A small sound classifier, trained from scratch.
Data: trained on acted Russian speech (Dusha), 26041 training examples, 122.9 epochs.
Rows from block 5, named by matrix and row number. Rows with one number belong to one channel. Each number is 500 + 25 x the weight over its row's rms, rounded and kept within 0 to 999. All counts start at 0. Numbers have three digits each.
# filt: filter width-5 conv (model.blocks.5.filt.weight, 192x192x5), inputs 120-143, a 5 kernel for each
# gate: gate width-5 conv (model.blocks.5.gate.weight, 192x192x5), inputs 120-143, a 5 kernel for each
filt.99:499490475499485499456509490473520552512511499510514484479481480507519536544485488509511508537558551518539448481510496473504503568477449499482512496469488477486472499504487511494521500514511500461495503527544522506548533548512502536521502474503546552506493522499467492491499493515540497524544521479489441477495473468471507511491538523494501522510530497446461500
filt.100:481480466527484473486507482469453505509514529550523475474495455507533452450515474470488459460464510503568523510495457483503494483466510489516493497487493550542529471495453447494517521499473458474510493536500456502547505483512510507511484456456490489499482501482477486508491479488521550485489500499544514516483464493504510473472481500523542555506489486499488495
filt.101:502486467455493492505551531515500471510508531483471482524534521511499507490504511506543477498492477502507510491510481461503510505516472506533520503506507527534495518472485501508519476514535516494486443412468499489473526528535463443489529513512509477461500492491446463494466487492526537513480514493502505498484457473510493554515492524510502496505499477460481490
filt.102:495533517501472439478493520515470434469501500478433462537549471468455508470468521516530524552530511502512473505546500481506437466519503494517508511489479502502516515529511510531510474518470483508463477474507547547521492502520505507516503501458480517502483507522534480497492507505477451520476502499496517515505485480479466500488486502505487480453521495516516528
filt.103:456491493460470475495502510474534566530469487470505477495477463441461483510519531530481491524467461438464497504535504512518530503494512465490500538497474481506468487487515536525479493504456484484538504523526490503490520486501513515499540542444472471490512459473514476454536508482510506527517510493486484502548500479482481529538500542526485455495493516492521546
filt.104:504518536541492540532519509524450530469497473479494491511498509509516470468504513446475503553530516589501504516529492507456493543480478473489472504507508495549506511538499453503521489512524477507518529491517510494461509481454525578514519529514545537492511538502549493505499501518509477528495500542507487483508467504509509478493484470512494522530516484471507504
filt.105:503479515535493497460532558556505474515501485542491473483484505507489495500494482484470453510504515489498528513493475505520485497490489488512555543511500476496490467498515527487508444512497466496537515471522497526494487501477551505509483515510475484469479466500478472502535506471486487494507492531512526522534542564554544514524512484521491505495456476524536486
filt.106:541510493475478462469492472489482481507500515416460497488503445473531497507495474502501482494498521488465521491533524526511443490508488527501471445501524518475480437573528535530469521532531511544435487512507480534537527500488502506472480500426478488488478492486470466499508501521506493464487504521512512510489523524491471518486501486498524465476540531506503477
filt.107:512510552533503489503489466480533499463502475507484472440500477459521501513484440462505504477483467507546509498490490532452482510509495511498481472505518501507489529526494506518500481445487504516567515481486530508481435500539538489499522441533530478473500504515526479492469486543544519493517526497491494479473528499544534527492497495468461510486470454510527536
filt.108:517478485487533497510501542529506523490510505522511473517465517522506496534481523477512489502494509521510490495524507518435499505518515521520557551534492502510495550534527513478444536499516486510537542506507503501491506528534447491534511522481477495544529570561502493500497557519524496506493513521525480450509515534479510495498520464479506498478515534516508492
filt.109:456499506519528457474483450482513523513466451496508482430440522491492483479515498482453476530517475528487491520513483454511533505498469499506494532503495512526522519485471529531542534494467505555504482513498524487511527558556443479466518504521497512532504417474494539529436464493444487543506514466461483486490518547499489488477510539564490521476484484496505495
filt.110:497494522509498499502471494536500488487475465503529489447428480476512516535466459477504490497499490507508542501504470497494489445455449505485509513523498494473495555490476478503562474432460457468499506451443469458461487485500489450465491523545496512479462505503499452506535507451472459510509497448481518494531516492502498480480532502503486493527463460511517547
filt.111:480454504530528464488519506519510483478523532548500511493493501468530531520516570533493491489488501456464498464461470506527532504497479473474498530526486475480456497521505488509517522515522505473451458494511488508524474488482480529490453490495515507466488516480529489534471500523525513497497505497504487484470498521468449450529529508508512485481505540513490512
filt.112:470451508507523472530556490467468515496517494535476501492433484507513514537513481505490497530505513550557534508516508536545516554522511513472477478469488518511487495499533513480470540515484481471530503474478450460462464520514527512527496513485474473492485487494530524470477507502515507507535546490456544527494505510418508531519487541495495483461489492474527503
filt.113:509495555551497498529464481508515503475493540533505503502514465481493476522525521512507517527523521506493557540512485493511468489508501499517504524495487501510527515502513505512484514541489498497501504519516536477475493560504492546503482440502501520488468512469481521542528528480469473506494525513511504502489479496503527473481470524459532495475505469505536493
filt.114:490497527532521493498486483477509483437458456525509518483531474468539492520499517482460458483497506510468532513510532486480471511540517526509539482489493467512518543472523511490517464492476458458528507497483491487512541524549519527546511518543552548509475507487461509513461471480483521488512501511480492540519542542495545512485489485453475509541465466422444455
filt.115:489523517470469510522516517496501487476447474519527497506576519514502509505485519513478537486541555580513506514483486510480512500501492560469488479487513522500515520484492543493487456533488552517521550505500459488494498457549514501497471478525512543493504479520552528454484464486479478441484509473481477485465504480517521500509498498526523535516535533504499499
filt.116:533545511503514518487509493518477463479475482514544562568563511505460470503519471509511513493478512508531489506478521545483465460478532525509490470504482514495527501498463536538527486494522520530535505489474496470519509533497525543506504517443494506510475518512497472486486493534525514494529527538522452496511547559482522493495509505531553553534538485480514516
filt.117:528469495489496488515518518486514487508529498511532502542551483500503521516500510490461492480487452516529489446451433446481463492501454548497527499485512510472497485505502492482482549537470468524503518511514526558482519520499542522488473505501497467526475496502474509481478498500499516509449476445471475494484478455474461511506479521496490457510481502477483517
filt.118:481518466468501546534525476434487503508524490554474551509497509498515531477504482512484501489510502494484486482496495517506468448496477529529482447499528527513454512521523528458494526510492478464483503524493515487510514528572495533492510502521485514481485517489494509490452495517495485509498489533503500504498495493503449478488501483487533523512531551480481465
filt.119:497497508486536520572546492502544525497498515517511520508515519524495455493523547551500494478466472492499516541511486499476489495475510515501460465489520495487482470545540540507499521553506454452451470484527517495493481444468511486500479473521534527507504503499519474524469510487515486468502518523492503508500479493465515521525522528505503475489489502548534512
filt.120:520507515478491535474492511516508488509544485487521502514502519509522496486487489526524553482516538481516421453531498495512495523519523517530517554573485518498523513559519460522512479494481488554495482519490501491468486476499485469467491470474509522497498512489515492514513473486519536484497518502441501514490489506497515544552554485518536469439532511525478497
filt.121:525523480505501525485502528470486486506474498518525539514467488569542510500446477438491482477515519497506557527471468513498528490501536486494495518496438480484552539496506501495488529504512493505506501481486496507479486472507454510491533505487506459523494526498553537529488555513503475476513496513521520501529519505523496483515501498493477480522499508498480545
filt.122:535532513509482504512514512503479513483497510523496519449440487466486525543567508520511513499533470510507544539476490522498525490479478495549528482489514542511486446542510510498504500480478463482522515492501524493499484506496494523534512505477493521516520537513498473498505527517487516487484482480466454447472500482457515525501462488479478480450543499510534473
filt.123:484532482446462529536548518565522529558517566480484485486461468497465481500487494488452485468491482521483510484485446457523494550493506507519542511521491491517501485542511516480500479485523535492510528486517518488484494517511495516475525501545524520531539491493483499492481499462461469492513509459489495501501503517541554519509489473492504495484477467487485480
filt.124:458526546490483490487542520533515482480531491499466520527534433483490548578504476503516546540511516537510501503521486527499510517490484464503506534523466487483490468489502507487538517481471496523534533519496463491512533523510482482488464504513547492498524473487506518525529524503487491500521498505461506532512522502516516510517491494510481512466476493513495486
filt.125:471498496507513470492522526467436473507524530471502499472497490479496508530532459496506532486474465542504492455472482518466486513537512462464499519541480491496454479483510487476527508493466486487537502472494514519513504527512530545538500477522478474512456472510486532530508511517486483517526516535503533474491488488500487475479463516490509515477490466479506491
filt.126:508547520522457472440487490498495496519499515505531501521477489455424483481516533510508508513498519527540523498485494503510499508532545475475491472453479454460518493520513467484464490485479460443494483487479476480528518531544500458484475480522562525477489489495500499515539498484460471505534513486507498510485488492524494521563526483483518527498490483514537502
filt.127:531501453486500464497489479509519497497515467487543533558520462471484540526440507498497460493486535551501499463445458486500512453447491507459498526564522490510526534457493481487477470470508514560511490498554461468499506516532463495522531484500526509444454489488501543513510521519494505493513507481499549535490521513507511521491508445472455527531513484492516523
filt.128:491468475489505482494488479459493453501542564438470500512489511497505504502482491467520489482421457508457525506473507550528469502540498556487482483504510529516478496549514503527495457458458500515517505477512530483489519513535537510516485511535506523524517498525492500501506481515498503493484476456464489495479480484502520492498510515460501504464468481473496489
filt.129:464486477505544505512492547560524486521488476474494544500514541494485486485503500479506508528541507483477494499468499531547495515535531520508510495512540516524512503462474500519488510513480557546529530477485490501481496527486470501485512505530519502538504489501508484517481484510462466508514497533533496476474451483493480474510492517499541509528460499488465484
filt.130:493534521482499523484468497509472476498512505511479456503480486520539536540495514471447462490490485482511525497506488499520494518519490490488515471445493501495491513525528498489458508483494539558520522468493521506467534516505479486465477489522435485504529502495507476453493483526497521512527495483493477479470506508518511516514515496523507482465512532500504500
filt.131:485486447441483548519497477467472482498538541419478518514525493474542526529492529495469505460491543523538501515495490524495496497549526468477487519517545524530515523485455477483521478513543525541472463478494481466476495503514471509487487485487508493508473504471480465469488483497485498510512495485463480472512538483496508479504490510497499489508470517532515506
filt.132:492464475523500498520510520478497492493511546540552486457464553503531528451485546530475491525502547523538494473498523490503527496560485487513482475477488513478494480477466489497437569539501498511491478512467489495514474468490493491529511546504522468493448519500500495481496517520516508482489476494475527534505561511510514486510480481519523536549530475477497529
filt.133:503518550487498449459496494496542510459511486495492527504490489533538525506505490530481497500478496539520461490485487488492542519531537455480474519509492521498529508514530527514493457520508534505443490482496490506496471537462463504508514533473492496478490494490531505509488536519468493500481481477478498486491507523499530481501470479489471488492501503516544501
filt.134:453506535486477485546505490489524507482522491494467498477472496554481479481459473495501488515506462493506506492493482505523458546490446509528551480492520479480485459521469456471510530476497491515520553515509513524493500533517466489466523503523499501504474525512489508515493505479490465506487476479485528493523490513497502497470473493493465479528500519485448499
filt.135:543532515472448507498557531491525560507512499541556503502514507490493433487516491530562520520544512463514458493516471509463446492494521453484510501525472470462494486524521504483504479447505494519479503517499467434513489516546523523499501494539534462469496489483494438468512486476486482538503514514503503526514480504509524531485531518532519505504544490522509462
filt.136:493486460466474532522548529471495490526547535464508538522511494531504546495455500512471513498484449481521485458494524506497479497469443472472537518475518465471491470521466486519521491544502506528457520531512506451451495495450499490513477493496461493501454488481527479483504501479506506443484449505538524525532522467456498502533512486480487488469510488515469446
filt.137:479448479480508450487513518530514505491492510502492487499476513543514472474500506517544523511485441448456559504515502545511484468487504528490434466484505535480518508523494468512491496450466506503514508480481473536525489503539469505486504514533545509515498501485478441493485495498479478494475494477493546498504547491540532494482525472481460472484480488445440464
filt.138:521497524490512470510497498479534456520538545513503517538526490497484513501535539532524491441475554492534499501483485466486461489500478521496446496524527493539491504477505474525516503524531520515512487519494492532481492500479499493495458521524488496499495475475490498473521534530499480515526511495500507487508509484522522499460493477458465460484458491479502509
filt.139:475514480475469505512456453492518480488465521477501504515541500491508505506496468503503533510476490511524499478520507541528552533543522496517487517517536535524500505535483471519493503487531576558525486448450459485543536509501486510532543479524546482513501547548508493470526506501489499520506492459513442492499499538509523518480495480517518513516476507526501537
filt.140:468495495453499511485551531483471492475514431453456476476489467461497484484504530542485473523455509500511523464441483483484491501488523478504528503506516494507513548480504498538511510522542528529464476467518516483470529501514502477536486468517463480490507498513516479500479527522549528482501528514481523480490497529504487530482518475450490481485527479496502485
filt.141:469494503471463554504479524506522525484532548530451504499511469473532501458487492476483456530494502527503478471527536509509521488464504488499499522486465488522525523506487473506520489467492457471499483513521519460514490498501486492455478504445466479470478502502502471515490515464518523481505493508494512492526514471466506527532513510502512484496526475518498503
filt.142:500502475489499541536497481506498557532519484513503507468496527537471519480503529499485504480493485463484450464502497528531496522517527526495506503523513520518499496504476483467454489513469490482435487472480463464482490467495495464488552533487491481491487529478527515527488518497532507471492473503518500474453494511490508485495519521499476522499487502494474483
filt.143:505551555515496485459490500505442460508507497502461498513560493492440524538484483528497437519507468490481516521490461458525505491501480513493509497526497515529528550501535472474483480465477532518491519532505532513472512503491513534534517481457449511499509488525540478484523513490481490497502511512520476488496529513499513524553529483493477536491535525489525500
filt.144:533490480498478547500492493500483463453484488558515488494506528511489509503478460523524498469489494545541529473508513450470512531535507479489522495487477484479479486510549545525557517503530527460494459453495502499505493470500484528487491471524490478488508537469476533481501555532547534523515513498492541511511499537518456462514505499510492476502526500532515510
filt.145:508469504512503481487545513509486540495535517501518463489490440445458465481500508494499533436499501461484439493524515484483501519533508499519528493444478524561530504488530500489520486487485475532486457458479470540522483535526530466455468520486518524504469533490469493465506514503481466482450503470469494500508520476455488458493534533492463483506499466489539536
filt.146:521503486521490554463494485500505471444432474555519471519514536532523505453509499496531526529543475450527477473477477466552482499486483493452458434483486507497474472482460496491539490491494535475510490454453445546500461481481512495492493482503516504492492527512484499509500500496504515545503486501501513505500530477551482477487503537518511514502528529555496504
filt.147:539541515484492502452471525507496484490503523517474458479484523499518476493476469475483492483513521489517501516496507494508509511482561530520477520512518534502467484538538546477476497504524469465453440480496512480497479449453483511512498487540519482481473490526518531511508515500477532494501553503488510486467499461480476504483464539498543513458491466471489512
filt.148:530530542484491516497519537480514527513492526510515495477499500471508482514507499503500517519496517477502537520510483551479502489533472471465467486500508474471485502530453483521501517484537538524492483498503516493531490468515448465516478504451519508506492495500517480490514507519492495535515556518541470501513508519506476480510496483491508469513504454478457443
filt.149:541488496485468533504475473519489502509478499517509493459493508531492511474494470495493498462503498498487491519511530465529550492505506503523496519474460482508500460470467494513526483469492540509480466483517520478487527507489536525540530522488521504475472490445514515483507505522505501480520521508466536500509513483539543507471467518528564563513531495480499513
filt.150:419499470513502484548500527507539492489486487512476476489528529527471512520492497467494466477536513454466499484507526472529546520509488495471497515503488518515522521490496458518538496462484523522474517518500516477438472479504514500511493478490490529531474461511502486510509524515488492497507512520521500467477498504548507517520491494502484489519498504506498509
filt.151:527492529521524488477475507490495502488472572499552555514486480516487490531504529537501482505463469495520492508482447525446439458488519508500511523507483487482470460553476475516523504508521491498483496491514477521499505487511526513496507520504478479517492471480521520470489484507519528503496531494470502511521520510470505482507509495534535508505488474498473469
filt.152:497533492546517482508498491489488464488538513493521514522520516530509503520546541550554536503498451500475534519530458496530487531524515485501491503559491500477508472493496520546494515502483486470440499495473444510463468514483495471485483482505485500479451466467455475522472479496518512465525520524486472514505514492501518540496481503520504528486531499504476473
filt.153:499553512524519535559531474459486445484510508532527470478498476472493490503567527550508499505466441476471459459500487465555532456476486519545536538500509517524523526468506501471502528505495526507548482446488493477445478492470487465439488521469486528501506511521485472474523509493496513530503474469509445465509519461515541542502517524516495490516513529532516538
filt.154:535499497495488523508476509475496527570530477507533519532545529536514530551545518557524538514540475475524522455465524492515489494517467473470490497519535539474488500495520513526521491488541508515499513545471509471522497523448447510482487497521462497520522498502489521496515528546543499460510508507537478487475521488445456466471522492574543472519545519514523495
gate.99:521563521499474497482496529476467490510496519493495505554543513467503499490515496462501509469420464470489509488496496488462520544488469495487502487539511474476469519522526500479460547524494499511515528506511493502482485501486548505527474478466480516508511538471462485517520531529496486493539482539545533484516494477524511504472455501501489484478528509500503496
gate.100:539521503449500483498550529521544507497495513502514521514458512495513500484542511491496509500431481525512498495490482500495479505528558472499469487532501478486483484508494475441492474493484480479490459464493436494484492495490480496489512499499475515509525534511512481463488489500476490496480508496530497511517517527472484494507497484459510480477485510485493498
gate.101:460541516515484468539528498505519521511478515494481495478512512463450492510473453467498434511502506458466452501522505523502494519468462480528529517478513534472508489447440470507525512504512523498497507498513497518506528522514527523512502515523502507469484489487482488501491494522497527488500521499506475510522499504539491526501560496494498479500452517521499468
gate.102:441476503520568484503513513496459533562511515445447477500485514499490485509477487507491452495475502481477527483493512535492514509511494522487524496450501522510560561494489485490494523537510507493466518457480515488532522470482481486516497491534511482468527506531511562575460475490521523502488498533495489495484500530502464462504524494490520475475506505512523500
gate.103:470493481524510496553515530510462491477497532504500494512457500526500513519474489530506520456455502524483503484511502526481499453472490500506535501527487510502499492503511504484496474496507493475519518512493481447467485497493499519517515522469541529523498482473478516524485467486472488515491497531513503483468479495526516486510560502486466506514454501508502508
gate.104:488518523519492537522523557530481508519526541487482485474509445497505533522463492510526515498499481494516522512477486525515513496538583495502510516488471510476464493536495488506487472459484497508534512475508480488527486486461472509503472496484509517490510487517504495497484484536489496489477501525520537503493492500505490508535526481438483475491441486513503478
gate.105:543518518502487507516488494524475477454450521475478492474464493479497485509535529519514499487478507546531513507472499515465486501528518536543525497526554528521497533522494510455439500518486473512507522522555503506511496507532458475511507503493529512518525541480468506490525488492496483513504521498479516493520506499463513494484484484469489468518505481476453483
gate.106:498512527512531512486507509505502475477482498462476502494512521535502494502516485518512499515534564518540498482467501469533555487509531539511492506492491505489479488522514546514513470486530501504487444476494524488447475501483508518510528560528503462496496466488476502514561528535500486502516507500497520512529523499508540535544485519514534523499517528550485489
gate.107:527515479506504483469521494507499523491475486526508524529530509433497583537485474491472507426493482439511472494479480493466511525489490498526546511515537522491514527521505473482528471472512524502514497478525567543555465480514506511498521522499485444457427524493480509518494505516498537490519519507519472513492474483484506503478477522508456487513488514509523513
gate.108:549517500489472471493463486510488513500517504529497467447455472515489499487492481502472504535538530478446466504483483486481482502496469452480485500527484496490508533449523498460451468510486482510527514519469526518475468470488477503486488490501476488487519484502503527514483480497505524508528513491432443503510522472480489509530537498492522504464489461522531504
gate.109:498456448497503463466496484502522558543498513507556485510468536512456489456483515467490455544549543523491473507479467507465476494504506457479450494497497503459471500470487458503529512483472525492464501507471489509531526497486508500491521486468503500475436508486489502489486493506524477483505519501483519503485515506499502485480517476476498522490495504482480473
gate.110:508462481484514501515485505478509486464499461504521500548509511497503526513547546554526502532513522480545527492486476469462451480519512493461473545497479479471505462459472462509512519562556499498504548508530515522489459460464486486466471487451541502511469504511503494515467475492480472504529489531493476467490506487507541539531532507521501495503538489492470477
gate.111:505489480495517443473477510484552528545498503518494453481490504528489488469500479495489513502518534545501515472502500486519505504521532495491470494525512504448493515480503530499459515478521502514470510512533541577540519550535522494528507513473507477495505463471462470462502482480484464513504516519516514509527522508476498497520521534527520565521493451494505532
gate.112:462552541500508463511478512464455449477539462477516459471488550587496525535532512458504458465494484480480527491487513522519474517522506517507481496490542528506493506472513456505486487525487481461485501542519501521487500489504512488491500470499504552520505475526569539541506488524484509531528481511488525520510526520516516550522483525505476496460459512469508516
gate.113:509515501488473509504525528546513501507492458494470488473482503453498559521447472447498498482448451477529502478493475474577526532514502462496543515496469501485508474467505496476515489511500493495468491505481478522484497485479483504532517518493502485494459498528504509487455486490472500518491511524478529496518471498483517514533513514461545481453546515522501500
gate.114:500488467513537476492483503457484514461495536519505486484490480484467467446494515529512547504512477449452506515524541512499493513509506508473458482523508474492494489489479519545519507541548443486520531483471428479509502459484505495481479479490500501439472561501471479511472476514521521500531508472464493509536495465488489487516538464473492469467470472476496501
gate.115:520515499514538512467497502516527539497504508479501498551524483468461502532486516552538494513490503482515515508491493517516550516516475461478481529513528490483472480476483509523474491497481449463504504488520509494488481496517542505510478471518522496519520555507479538496496502497501514542526485500525492510478491464533503515512514455491462510530521484493476475
gate.116:483534523523539483498517515503487488504506480423453477480513557545510492517492488483496539487485497512478485471496514482514513464520472507473479535565532500483485515515500461504494511516498495493479463491522471518501490486442526513498493481454466461500483504530507499542491520508504503507486500454486490520516503492522491490534497483482533497491501525489507493
gate.117:486528506508480493513500471482483496477508552468496519544533452522515508484459469482456481471469482485506525502513510536508529533529528487484548553536495485483497505452479515477496491492520525513434536532478511523492494494502481477471509505510474459514534497470459468495483502498483516498533521481530507511492488471460505499528508471468493510551501494522536549
gate.118:493503528491476495488506479477518523450459512491506502464499533507497507524487523506492462514474489502500545531535519509549511544533510525495520523500528507469483520513522516478470524523498490510498489488500501510488458530531498526474471498565534509504501505549519501518522511514507515488506535492495500516539523482548561531461463515473433444504533536475499482
gate.119:463473497492496505475484483479517483488469521503498484470503433463479503516485445475503520538476502490521487493481522509546507496476484468490527507483488525506518510489516534540547482528486523492535515510499516552529501511539522505471438465477498458507516529465471468491484481503478490495510548480508475507497531523486528500467446546509530502508477510476508483
gate.120:516495499475482496522533479477464494515493466519505503505486480478507502492466487504479472532523459479550492525537502494498492492514522533517475487478532497482511495481491463465496494557524469452473447496538497481462470496503510545533528516493496492529511547504526517485501473476475513502529534503498529558531524494559536532524476499523500513533538509513499525
gate.121:437463454467481515486507528520492500545537520505513504474491469496480506468528531494501518438492502477470496534522480499503486531499487519531529542484513515500471484491536533557510536519480488515513530472496536473502484441502503476518505511498511516446478550534491489520552521512509529490467494515522486500503489489463500521486483489476507541495516487494513483
gate.122:475454480497466503511479484499488543552537526536492465484500493515505457490497512552535551501523489457439494499522498517518538533484523490507541524522466479494502506526500502513549495505539508484493481499508508499503526499483522494516500473467461509487495517508516520529477477458486504530529490493500518496460456480502518491485475499492508513538479516497526503
gate.123:530505511548508472465485446430520504472451451486495471471461547504496506481531543501493473494497511500505489516527518493482486459476499444423469481482522492517516535535547498491463451495510526476531533527517488498510462518528453493497491469469481503491499481477470514511498499495509513446479483508478503482515515500462487522498474522489450432483518516498507519
gate.124:479533488496517515508490444464474451468446465491484513483503481512501529519457467533509474467465487542470505498493499501542519463472475500510511498471532538569510488469489486504508498541501514485482481523480454494527533519545534500531535516547548517553525466453521540508495514513513503486465462504453501499519538520516513501486506488530529508510454528528479557
gate.125:525534511521517511525528533511479495541497522481503511532504542483456522456521474418489510464526490510469477473458514480462473508547497516497504515515543519507488510468461489490498508484479510514460457496515475532517509501509486485505561546512489476561487500468460459479511532494483490551533519484487494499493498471518506535530491507505512545526455479484504497
gate.126:512507494502513507478502518520517539532521531526496493510483518534498494480474489516512480494538524508533495518500500527495533521478455514482504500498458472482470515538538498542486475505526505493511513507467471456481492474504519490515518552536486463492476524514466517484478503486478484457518549543513515509475461492508457487517506511514510493525492504480518484
gate.127:527517473455506495479496487523500501453491490481441477531502502536544493497497512510482462524484451475505510553542475534506492530452480507497465541512528487483469537501518538531506543463500466481488485440477483454437464493480501496488497462490524518477500499482498552535552532530476513521481474479476503505510505504508494502530500451485513496465476509524518515
gate.128:482497488514476519483454500492495518527464553488462531509475513546517504504501502486492520521483506520518508487498472494488482519454512534514525486463520475467466463451503516512426519508523534501508549507516499498526505495539529540509491447516483484461503503533487465470491529504516494478516497507509527563502501522513462512512557532509504519503513503510512495
gate.129:490440497508453529506465489508534476490490520449466492511480531506476459471490443475503510514524507495486495500510530508513537538489502510498436490493496472520517505525525510520489536509476534518487508489495473494482515505536530518503495505481498492495473518489485515464468493541542497522471481518523517472478498486539556505493523521514548563535494478508512489
gate.130:471498500512536552551515519478493506494510561512488491481462493486508519470473477493526504466499520476486489515509481485472474540520483485495499486520541528515488499530506507515477519505497508510499439514558503496470526510519549484470514537488503513469477508482489527536515501513519480503478493519498497498498515486509538498507499511493516469458475482499537592
gate.131:545531494506501493478466436436415462499495504480492478490468514523501498451493480502494474483529523505511522508503526511528483476486474513447473516524526490513506519519488501552536490488488502454538518516520488538524501500505500482492506491519513500490506481473474517509499513522515503491506508501496478509464469468473534538513520490526500490445514511507523525
gate.132:528521522544521550501480481502481479462432471485462480509474543461481512545521503497463504453513459474490520539516534498515485473483438515491504443478542526468457469487515512487507496533481455453512487461501480562527490471492493533527487475537518510505491498561535490538527530497472501529473461469510488469480515497512475535520488547525489494495513506547500488
gate.133:480514535492485512488505497476497488474465535536527493461542518482495500497516482451456479504504519499538508495458488510470509491481497492477450469494521502500494467498491481481470481462471507546509523497518524463458459527511528524523524536495522547485481538508491467480486485522492499483481509495520520493492528517502491493498516471462498538522483508549497471
gate.134:509503483524488509522515493483494491488492518538519481448471532490480514461505483525513506480510515525520473478516491529484497537530542486473519491498455475492507505476496528552534421475497507495479485466481475484512490510507486496496512500493470484506524445445453482533512501476509559510503472459509526569555555531499536560510479509520484506532502504512481466
gate.135:513522490500476478478496469481480490518535470519516502510505488460489535509475536522518508506508516530522545527544535504531491497489552544515485472501488511497518526483462487501465478499512502453505496507484427519540521553548500514499508470511537504432484471501473508474502507474482490465487487459470533530515535522522493446474496520486500501488519554511510503
gate.136:515551557554512510517504523498484511498514500495512499488441511543507477493497506465450492544525544511490460485489531511458473511483508466551526503480529533490505517502529490484479461498530498527513510514464489509554490513455462476484467523505497504520519492501525533485528517508485507517462489482523536508542552523524508505494485475449475480513516553507482470
gate.137:526467492475508490500527507492557521487534512529509495478493479479539544492505524520523513532508502530509496470479497500484503520516491468471528462472520526507522471441478506503499508519520482533515505490480511539518505528520516456467537547434477514486473503502530487481495489492529508506506502522559538507486525558545545502514523490474476521506533539494499515
gate.138:464512547557537490518537502536503534497477511461510526501483529483491457465515472491513497512513540505551484504464460500530525517491447499557489485479475515499513517497499481471487485528496483479528498514506503495518547533490525491506491510463503508487465529540500496512506518504466464532521511549520447469479482530480501451478512563492470510503540490506495486
gate.139:514514490523522479518494486484484492546495526498533533505483517510517509509509526519515508424475481476498502484527522513514469487478502509509504503507468503456486487475460520530520429517526548495505525496513484530502492539508510505502497474479454488527521476506517529503521536484492494438481526523516473502511514523472478535497519452494470455481487478434492497
gate.140:458489524526506464473466505519467497467422501505488469464499535526494530494497511484497481491498439484518463491502494513463512490467500444480467519492492470509544495489468484486476511536531502513550557509451482490490491489529476539542516484478502484489463536509509538534497524492481499478513536530489533549511528517498503461496476511505511434469490507495477477
gate.141:491479483490492454455475493497540503515495486500507538525537527520470504492460490454485525506548521464477529486469483487477509530537520512482529503536530476478503519537500480482512511510482484492446477494509530470478519515523491493502482495489431470463525505495506520537485460487499510496473500534523486483507529544501498483535508528548518485470482487507500495
gate.142:492516487475489498470464508481502511488475491515483484485510527499489455509488489499505520520517491487509468521482523496478489502501513496522521517535509544534504496436474474474507517511488470535556467500556569558567550514488488499504474469492500498467470506456461480453518493510493520471474509525507457497493489513525522463519506544507482501494500475485480486
gate.143:481478490535572453485488473466503488480498503446501532504482487495489504449469482491494496465481519488504489485478480464528556533525534518506503518461493453523532512474497512512524468486553548479489533541532523478479509520531520515496488489501553512485497503494474455501513501526545517488491520489465544520533546489505511486528512521511533521551503498526503535
gate.144:456469511470497504500509478509530479412473466493500500508514512503507503526482488494521538505513490493488511495517514531528561516513518505518525500509485504520488500528523477461459495545522490472492476476473500546535514522516428459518512505492503529491490520504495503533503489491468447514522478473490514532535536524534491474480491525499477516517478490487500486
gate.145:520511521525519506518549523501471489536526540515505452500489479465478516514541524503527485461478510481514458491529526481501507546513514493499488497497524511486484554475503497504486503489482463477533492507517489510493499503444530489521502500529508461496524523502508510500499535506533514494504503512501498501497527515504490502494467507518493470484532510506519513
gate.146:470510508526518494462443469478544514523504513497473490494491451476480514482450489520532452527456437487512498497468477477523498497514512520562528497522499476498499517495532526484475495502491531527445460481479497457478469460452469483496525520473467532485505516519490461468492529508472481528486517493494477500502520533491499478493530497448473479510518479478489477
gate.147:510543517511502493516513495475476443493524522486436446518551507505523580557459479490491498530519471457469496526550525485476513527459474501522550480498483477477495546482507511491466502508525488484505499512507500480503487468491497504508492511518538515522484517528464493513528535503507460503492485528554497512501513470479475498525481493519494503545490524483487475
gate.148:485469485468442467511527501481475460508509508553554509511523424473472534509495489470489516477505508465457514542517509452485510491492536473494473504513491507509532487545549497506482525515541547499481524493488486480544511549532452473496494480509507452464513489488473455497501513520485495485480470477485507501518535531503496515490547495510507507497488528546527525
gate.149:467501534510499483506457473507496463475474464519482484496522476474465491528518511488476494478532526505569521507508513458485478499485470514492513503486486524497496496479516532506508513516487491484489486437481494501503479487515476503496454443515482529490495528525484480504506506495469495512534533497482532489492461515526496492500510489519506465488489509495472517
gate.150:511502468467455482471491503505513516509544571515512519481529505538537494505490529545510526491488471451521501468463495485505495527484507503480489504483494478512531508527520505531511505452514536464470490505516486466495488486513530509505473462505515492527502516513526502497500517521532514462517506505492537539527494480524519546507502483509493506521498548527514483
gate.151:511533546519507484468478442472481503522478479500514511512510531508491479501492500519511543484480509519489530497482500537518532502490471500501482461492495491460486502539505481456484502501503520508500458483470486444519489494500493505469487478450481475502507474523514495452507493501534519502517530502475484461466512506459495486488514481510498506539483448526548532
gate.152:518503505495488506556532548559505492483506514472483496493482489466487532490527533490531495460470463464485508507479468538515524522445442504519535477524493516525535517539534496458488467501546516503470447488496504487460524524494517546522466486540517558492480487481513526493513497467479474522501527498483496477496478516535520492507489525488517521491481492510525510
gate.153:490505496502490499496490487504469499495507489472486484504526509470501519550523524498478519485465496526523511523490513482572523468475499510503520515501502540496482492511528457473484506499524529497484482520512519472477451494477528490537508530552522503503526509494488547514505526535510491545494514505515512490474516497490503512521475502509499500467510510465516517
gate.154:477500492513511482487548496486508505524528517514499475510536500481496483496496459429472498484454511508493477514512493492481483526490482523471479496494457462451474491518505443502497545515475528516470461482505523469488519483514534539507489461472497513453441542516515505521514470496495489498493493479514487538547516453474557530494494480466506543507470474505500502